A small self-supervised image encoder, trained from scratch.
Model: arch vit, layers 8.
Training: ademamix at rate 0.000415, 10800 steps, batches of 512.
Data: trained on photos of plants and fungi (iNaturalist), 45211 training examples, 122.3 epochs.
Rows from block 5 of a small self-supervised image encoder, named by matrix and row number. Rows with one number within an expert belong to one neuron, the router's apart. Each number is 200 + 30 x the weight over its row's rms, rounded and kept within 0 to 999. All counts start at 0.
Before each expert's rows are labels from the 100 images, of 14848, where the router gives the expert most weight on average: "patch colour" is the nearest of a few named colours to the mean colour under the peak. Only what is clearly more common there than usual is listed. The data: photos of plants and fungi (iNaturalist).
# router: slot weights (model.blocks.5.mlp.router.weight, 8x256), inputs 86-128
# up: expert up (model.blocks.5.mlp.up, 8x256x256), inputs 86-128
# down: expert down (model.blocks.5.mlp.down, 8x256x256, transposed), outputs 86-128

# expert 0
patch colour: green
router.0,182,199,195,237,198,236,192,168,122,183,238,230,178,176,200,189,223,224,209,247,183,235,191,133,286,218,190,184,145,220,266,195,254,247,249,201,237,200,246,192,180,178,212
up.0,221,207,222,244,187,184,256,238,199,186,166,221,214,209,223,232,184,208,178,241,254,238,184,170,212,166,215,177,214,251,197,228,192,232,205,199,141,219,221,157,222,174,192
down.0,229,139,125,113,208,243,182,172,239,172,221,175,219,203,221,182,198,198,179,192,197,177,288,143,222,208,185,214,189,171,185,194,210,199,168,209,188,175,255,259,160,249,222
up.1,222,231,208,254,182,137,247,218,222,182,190,216,184,222,126,259,149,194,173,265,240,230,201,232,190,197,232,168,211,197,204,239,194,208,206,216,197,211,195,184,203,200,196
down.1,195,152,189,163,189,193,237,165,188,205,214,217,259,208,194,224,222,220,148,210,162,112,228,173,281,212,200,174,188,192,199,239,211,230,212,181,180,164,186,223,165,235,225
up.2,201,180,179,184,263,253,235,174,247,180,168,182,194,232,189,192,107,238,252,207,218,177,193,226,173,188,189,149,229,165,191,236,197,184,203,209,181,202,168,130,230,252,238
down.2,193,236,179,241,162,201,195,215,148,197,236,181,210,155,190,162,247,137,164,190,140,223,191,217,216,194,247,198,152,208,205,148,187,212,191,208,220,219,198,250,199,190,209

# expert 3
patch colour: grey
router.3,253,240,177,217,174,142,231,223,148,220,186,226,219,158,213,222,197,190,213,246,164,203,208,174,223,234,171,207,188,191,205,195,233,209,202,217,212,86,194,199,166,176,219
up.0,170,191,160,181,215,165,182,204,144,171,188,154,174,201,145,172,182,244,165,227,195,176,229,172,233,202,169,166,219,189,236,205,218,174,170,204,210,199,199,150,148,218,189
down.0,193,198,233,211,235,235,231,137,159,202,245,274,199,217,205,216,222,200,197,220,212,166,153,240,188,240,234,208,157,211,170,202,207,201,220,201,211,199,224,247,245,195,198
up.1,190,163,216,172,272,216,207,192,190,172,214,183,173,183,235,198,211,137,224,217,181,220,205,227,223,214,248,251,158,187,217,158,230,220,202,203,196,186,168,222,175,181,209
down.1,222,199,216,213,155,161,201,239,181,167,219,220,175,219,181,194,192,215,227,212,243,208,147,168,193,172,157,212,193,218,208,222,209,205,227,188,205,194,218,223,226,206,200
up.2,203,220,197,186,193,207,185,219,206,160,166,222,208,194,203,163,179,194,209,171,207,181,173,265,182,223,227,259,184,198,162,192,189,227,205,220,214,180,198,152,217,178,166
down.2,180,194,179,247,209,182,182,260,236,234,217,220,160,185,245,210,169,188,222,185,216,187,193,167,241,146,180,183,193,201,243,211,196,201,187,193,167,200,214,205,189,213,238

# expert 4
patch colour: white; pink
router.4,238,173,208,200,176,166,185,229,181,215,213,188,181,175,235,249,205,213,220,224,214,177,169,214,172,200,171,162,191,204,175,207,208,169,158,205,184,178,190,187,198,209,256
up.6,192,207,222,234,265,127,196,123,158,250,208,179,198,182,230,250,228,185,193,196,191,241,197,201,213,263,178,201,198,221,199,156,261,192,185,185,196,183,194,231,197,179,181
down.6,236,244,191,198,140,207,199,204,158,219,225,250,186,186,213,261,242,164,204,217,200,167,147,168,196,175,221,189,186,175,198,206,259,211,204,255,173,157,226,186,242,190,181
up.10,195,205,209,192,198,170,198,174,198,172,244,222,187,153,245,173,249,191,212,223,152,193,159,138,212,217,167,230,119,134,217,170,222,207,197,199,237,248,258,176,196,183,167
down.10,212,152,189,238,165,180,233,266,241,221,127,146,190,226,169,206,195,215,215,155,254,186,216,225,197,210,208,181,251,152,209,231,126,139,182,189,190,187,147,160,178,218,237
up.39,205,222,221,234,235,164,191,217,161,239,191,201,208,227,264,197,224,178,193,179,184,200,159,197,217,243,196,191,190,243,191,102,228,158,186,182,199,151,223,207,209,187,194
down.39,227,197,206,190,185,231,197,210,159,214,223,193,175,204,220,187,244,183,226,193,185,174,235,173,164,168,198,166,224,205,177,184,193,225,179,218,197,127,223,207,199,189,243

# expert 5
patch colour: black
router.5,203,179,218,202,197,136,225,191,207,249,172,166,177,203,260,195,196,163,161,225,203,229,202,243,194,162,187,229,163,183,218,191,238,161,150,201,240,169,169,230,187,157,223
up.6,210,224,159,173,166,214,132,221,180,221,227,243,227,172,214,177,198,188,228,219,198,165,168,238,158,186,139,161,221,197,168,165,187,158,194,214,227,179,248,194,205,209,232
down.6,208,280,231,187,213,255,198,179,209,167,190,170,240,203,250,221,230,197,173,183,164,233,197,206,163,207,224,190,173,218,159,170,215,271,170,181,184,188,227,223,149,173,214
up.31,205,158,176,192,219,209,165,208,200,196,195,238,255,204,200,215,214,216,207,162,192,151,176,208,198,243,133,177,228,213,182,192,192,241,197,244,219,223,222,199,217,216,234
down.31,263,154,243,247,205,265,228,186,184,174,195,213,143,195,194,174,195,225,192,185,296,189,202,241,161,201,209,183,263,163,193,210,192,185,198,149,137,208,174,223,218,195,195
up.44,293,204,213,193,185,222,210,212,229,206,214,184,161,185,214,240,175,198,254,213,234,215,188,242,190,198,212,218,255,218,123,217,219,191,62,228,178,189,220,181,281,226,241
down.44,169,247,214,225,232,194,209,199,220,231,194,168,202,222,188,247,185,197,190,156,231,146,231,125,223,188,214,162,251,220,217,165,212,147,214,236,240,224,190,237,147,198,212