config = dict(
    image_size=32,
    norm_position='pre',
    layers=8,
    positions='conv',
    projector_hidden=512,
    temperature=0.1,
    beta1=0.9,
    beta2=0.95,
    warmup_steps=1080,
)
Rows from block 5 of a small self-supervised image encoder, named by matrix and row number. Rows with one number within an expert belong to one neuron, the router's apart. Each number is 128 + 24 x the weight over its row's rms, rounded and kept within 0 to 255. All counts start at 0.
Before each expert's rows are labels from the 100 images, of 14848, where the router gives the expert most weight on average: "colour at peak" is the nearest of a few named colours to the mean colour under the peak. Only what is clearly more common there than usual is listed. The data: photos of plants and fungi (iNaturalist). In brackets: how many of the 100.
# router: slot weights (model.blocks.5.mlp.router.weight, 8x256), inputs 129-171
# up: expert up (model.blocks.5.mlp.up, 8x256x256), inputs 129-171
# down: expert down (model.blocks.5.mlp.down, 8x256x256, transposed), outputs 129-171

# expert 5
colour at peak: black (100)
router.5 [140  89 125 141 146 102 118 119 151 140 128 143 152  92 130 117  91 105  94 135 143 125 125 101 139 104 124 133 128  98 107 156 127  72 116 127 130 114 172 121 160 153 126]
up.6 [120 117 123 131 189 156 126  98 117 100 155 119 132  94 122 120 143 131 135 139 123 157 113 137 188 148 146 136 116 170 120 160 129 168 143 123 105 167 145 129 112 151 146]
down.6 [ 93 155 148 113 121 137 103  84 165  82 129 161 105 107 120  86 151  93 138 134 150  92 117 126 137  92 113 158 169 163 137 159 163 155 179 117 126  92 115 106  92 177 119]
up.31 [140 114  88 144 104 138 140 101 156  93 105 144 159 171 139 129 110 103 186  72 124 126 135 121 159 111 135 148 131 147 136  83  96 134 136 146 108 171 120 150  88 101 106]
down.31 [116 117 120 139 132  87 127 131 121 135 142 133 153 113 110 106 128 131 120 117  97 154 104 149 140 105 170 138 174 136 152 130 140 108 110 165 123 135  80 165  93 147 148]
up.44 [106 159 140 190 133 149 128 118 124 142 134 108 115 162  97 114 149 161 134 166 102 118 136 115 109 129 147 150 132 133 144  92 140 118 176 136 108 115 149 118 151 150 134]
down.44 [ 97 132 127 103 156 144 167  91 137 117 100 101 102 145 128 164 110 135 145 192  60 116 154 121  95 116 124 110  95 132 124 178  94 120 146 101 144 104 157  91 133 129 133]

# expert 0
colour at peak: green (30)
router.0 [ 76 136 121 139  83 117 104 123 131 145 100 109 143 143 124  75 110 117 137 125 140 125 109 104 107 125 127 115 127 134 181 119 138  99 120 121  95  82  95 140  91 136 143]
up.0 [154 118 123 127 163 128 140 111 136 108  82 150 161  99 110 134  85 132 130 141 157 146 126 105 130 104 178 100  76 129 152 141 136  99  86 161 168 183 160 104 115 120 175]
down.0 [122 161 110 130  84 126 148 178 136 121 114 123  94 116 145 113 108 121 159 145 128 126 145 138 159 104 103 157 147 138 130 100 110 104 115  73  95 150 113 138 141 134 115]
up.1 [149 127 155 130 144  92 147 140 157 124 116  75 163 118  91 120 140 117  79  92 110 124 100 116 164 180 119 158 104 101 118 150 116 103 113 126 184 144 128 146 156 147 136]
down.1 [144 153 110 150 101  96 102 160 165 112  97 111 130 137 169  58  92 124 129 133 132 126  89  97 140 112  66 144 169 162 123 142 104 150 112  99 124 134 150 140  85 129  93]
up.2 [107  97 169 121 129 140 124 106 133  96 187 124 155 125 105 132 131 138 126 122 101 112 166 128 117 170 185 123 106 113 152 144 164 107 142 169 154 108  95 132 169 148 126]
down.2 [136 142 146 113 114 101 141 131 105 124 132 155 126 124 104 130 124 121 141 123 171 145 122 143 125 164 142 206 125 187 129 120 120 116 154  79 158 111 130 115 129 155 159]

# expert 3
colour at peak: grey (78)
router.3 [ 72 111 126  92 128 150  97 127 109 114 122 112 125 141 134 124 118 140 137 128 161  96 118 120 131  94 123  94 160 122 134 114 117 107 133 141 102 121 142 142  92 130 158]
up.0 [156 135  54 136 102 128 118 149 124 172 109  94 128 123 108 109 114  86 111 113 152 151 136 132 115 126 100 104 111 138 117 129 116 115  99 111 135 124 153 178 127 120 112]
down.0 [ 59 113 166 118 161 189 132 121 121 111 139  80 111 124 106 112 131 131 157 122 110 151 153 161 116 129 142 167  97 107 134 108 131 119 125 106 133  97 121 103 103 130 116]
up.1 [139 149 144 108 117 126  95 119  99 123 108 124 105 125  81 124 148 116 115 122 144 147 162 151 139 135 142 117 134 125 135 132 147 145 116 123 134 147 163 144  99 136 110]
down.1 [ 88 133 110 140 169 170 133 138 118 158 129 113 126 134 199 152 148 144 131 171 148 113  66  97 105 131 122 127 134 128 126 122 168 127 120 154  91 114 123 128 170  61 136]
up.2 [118 124 147 119  99 118 135 129 140 119 155 165 163 167 134 115 132 169 133 120 110  83 179 145 102 142 170 161 174 114 158 111 170  99 137 154  70 155 134  78 133 180 132]
down.2 [120 152 111 166 133 152 158 115  90 135 108 112  99 110 150  79 157 128 121 163 140 135  76  84 113 113 144 127 133 176 102 123 139 156 126 161 124 128 114 148 162 119 111]

# expert 4
colour at peak: white (56); pink (30)
router.4 [ 94 117 128 120 146 167 146 127 127  96 110 114 122 133 129 144 130 101 125 142 115 140 139 105 147  89 139 134 110 137 150 120 144 147 153 125 116 118 125 154 153  60 102]
up.6 [175 135 152 133 125 115  84 137 154 149 129 112 113 125 145 100 162 151 126  82 156 132 118 130 107 110 107 142 161  88  97 131 132 134 104  94 163 113 124 132 130 144  99]
down.6 [147 122  64 122  99 142 115 122 112 141 113  93 101 103 164 120 101 129 134 174 172  93 128  75 126 132 133 144 121 155 112 136 127 131 143  98 129 120 148  94 112  58 134]
up.10 [114 150 145 141 125  94 107 134 134 131  89 121 119 163 172 143 146 111 139 137 150 100 125 127 100 140 140  98 176 119 126 111 184 116  95 145 116 113 138 133  79 122 126]
down.10 [127 132 151 124 113 123 123 137 116 102 170 150 114 100 129 156 162 156  98 137 143 122 139 121 141 107 169 155 131  97 121 113 105 149 175 100 150 125 137 120 150 140 138]
up.39 [148 121 109 125 110  94 109 148 124 147 148 116 110 131 171 138 153 141  93 123 186 102 156 119 123  99 115 111 100  97  69 105 163 131 114 100 100  98 130  98  84 145 124]
down.39 [126 108  97 126  97 172  99  80 134 132 139 136  83  94 159 108  98 114 126 168 123 138 139  95 126 129 142 144 141 140 133 186 114 111 148  79  75 129 148  95 100 110 125]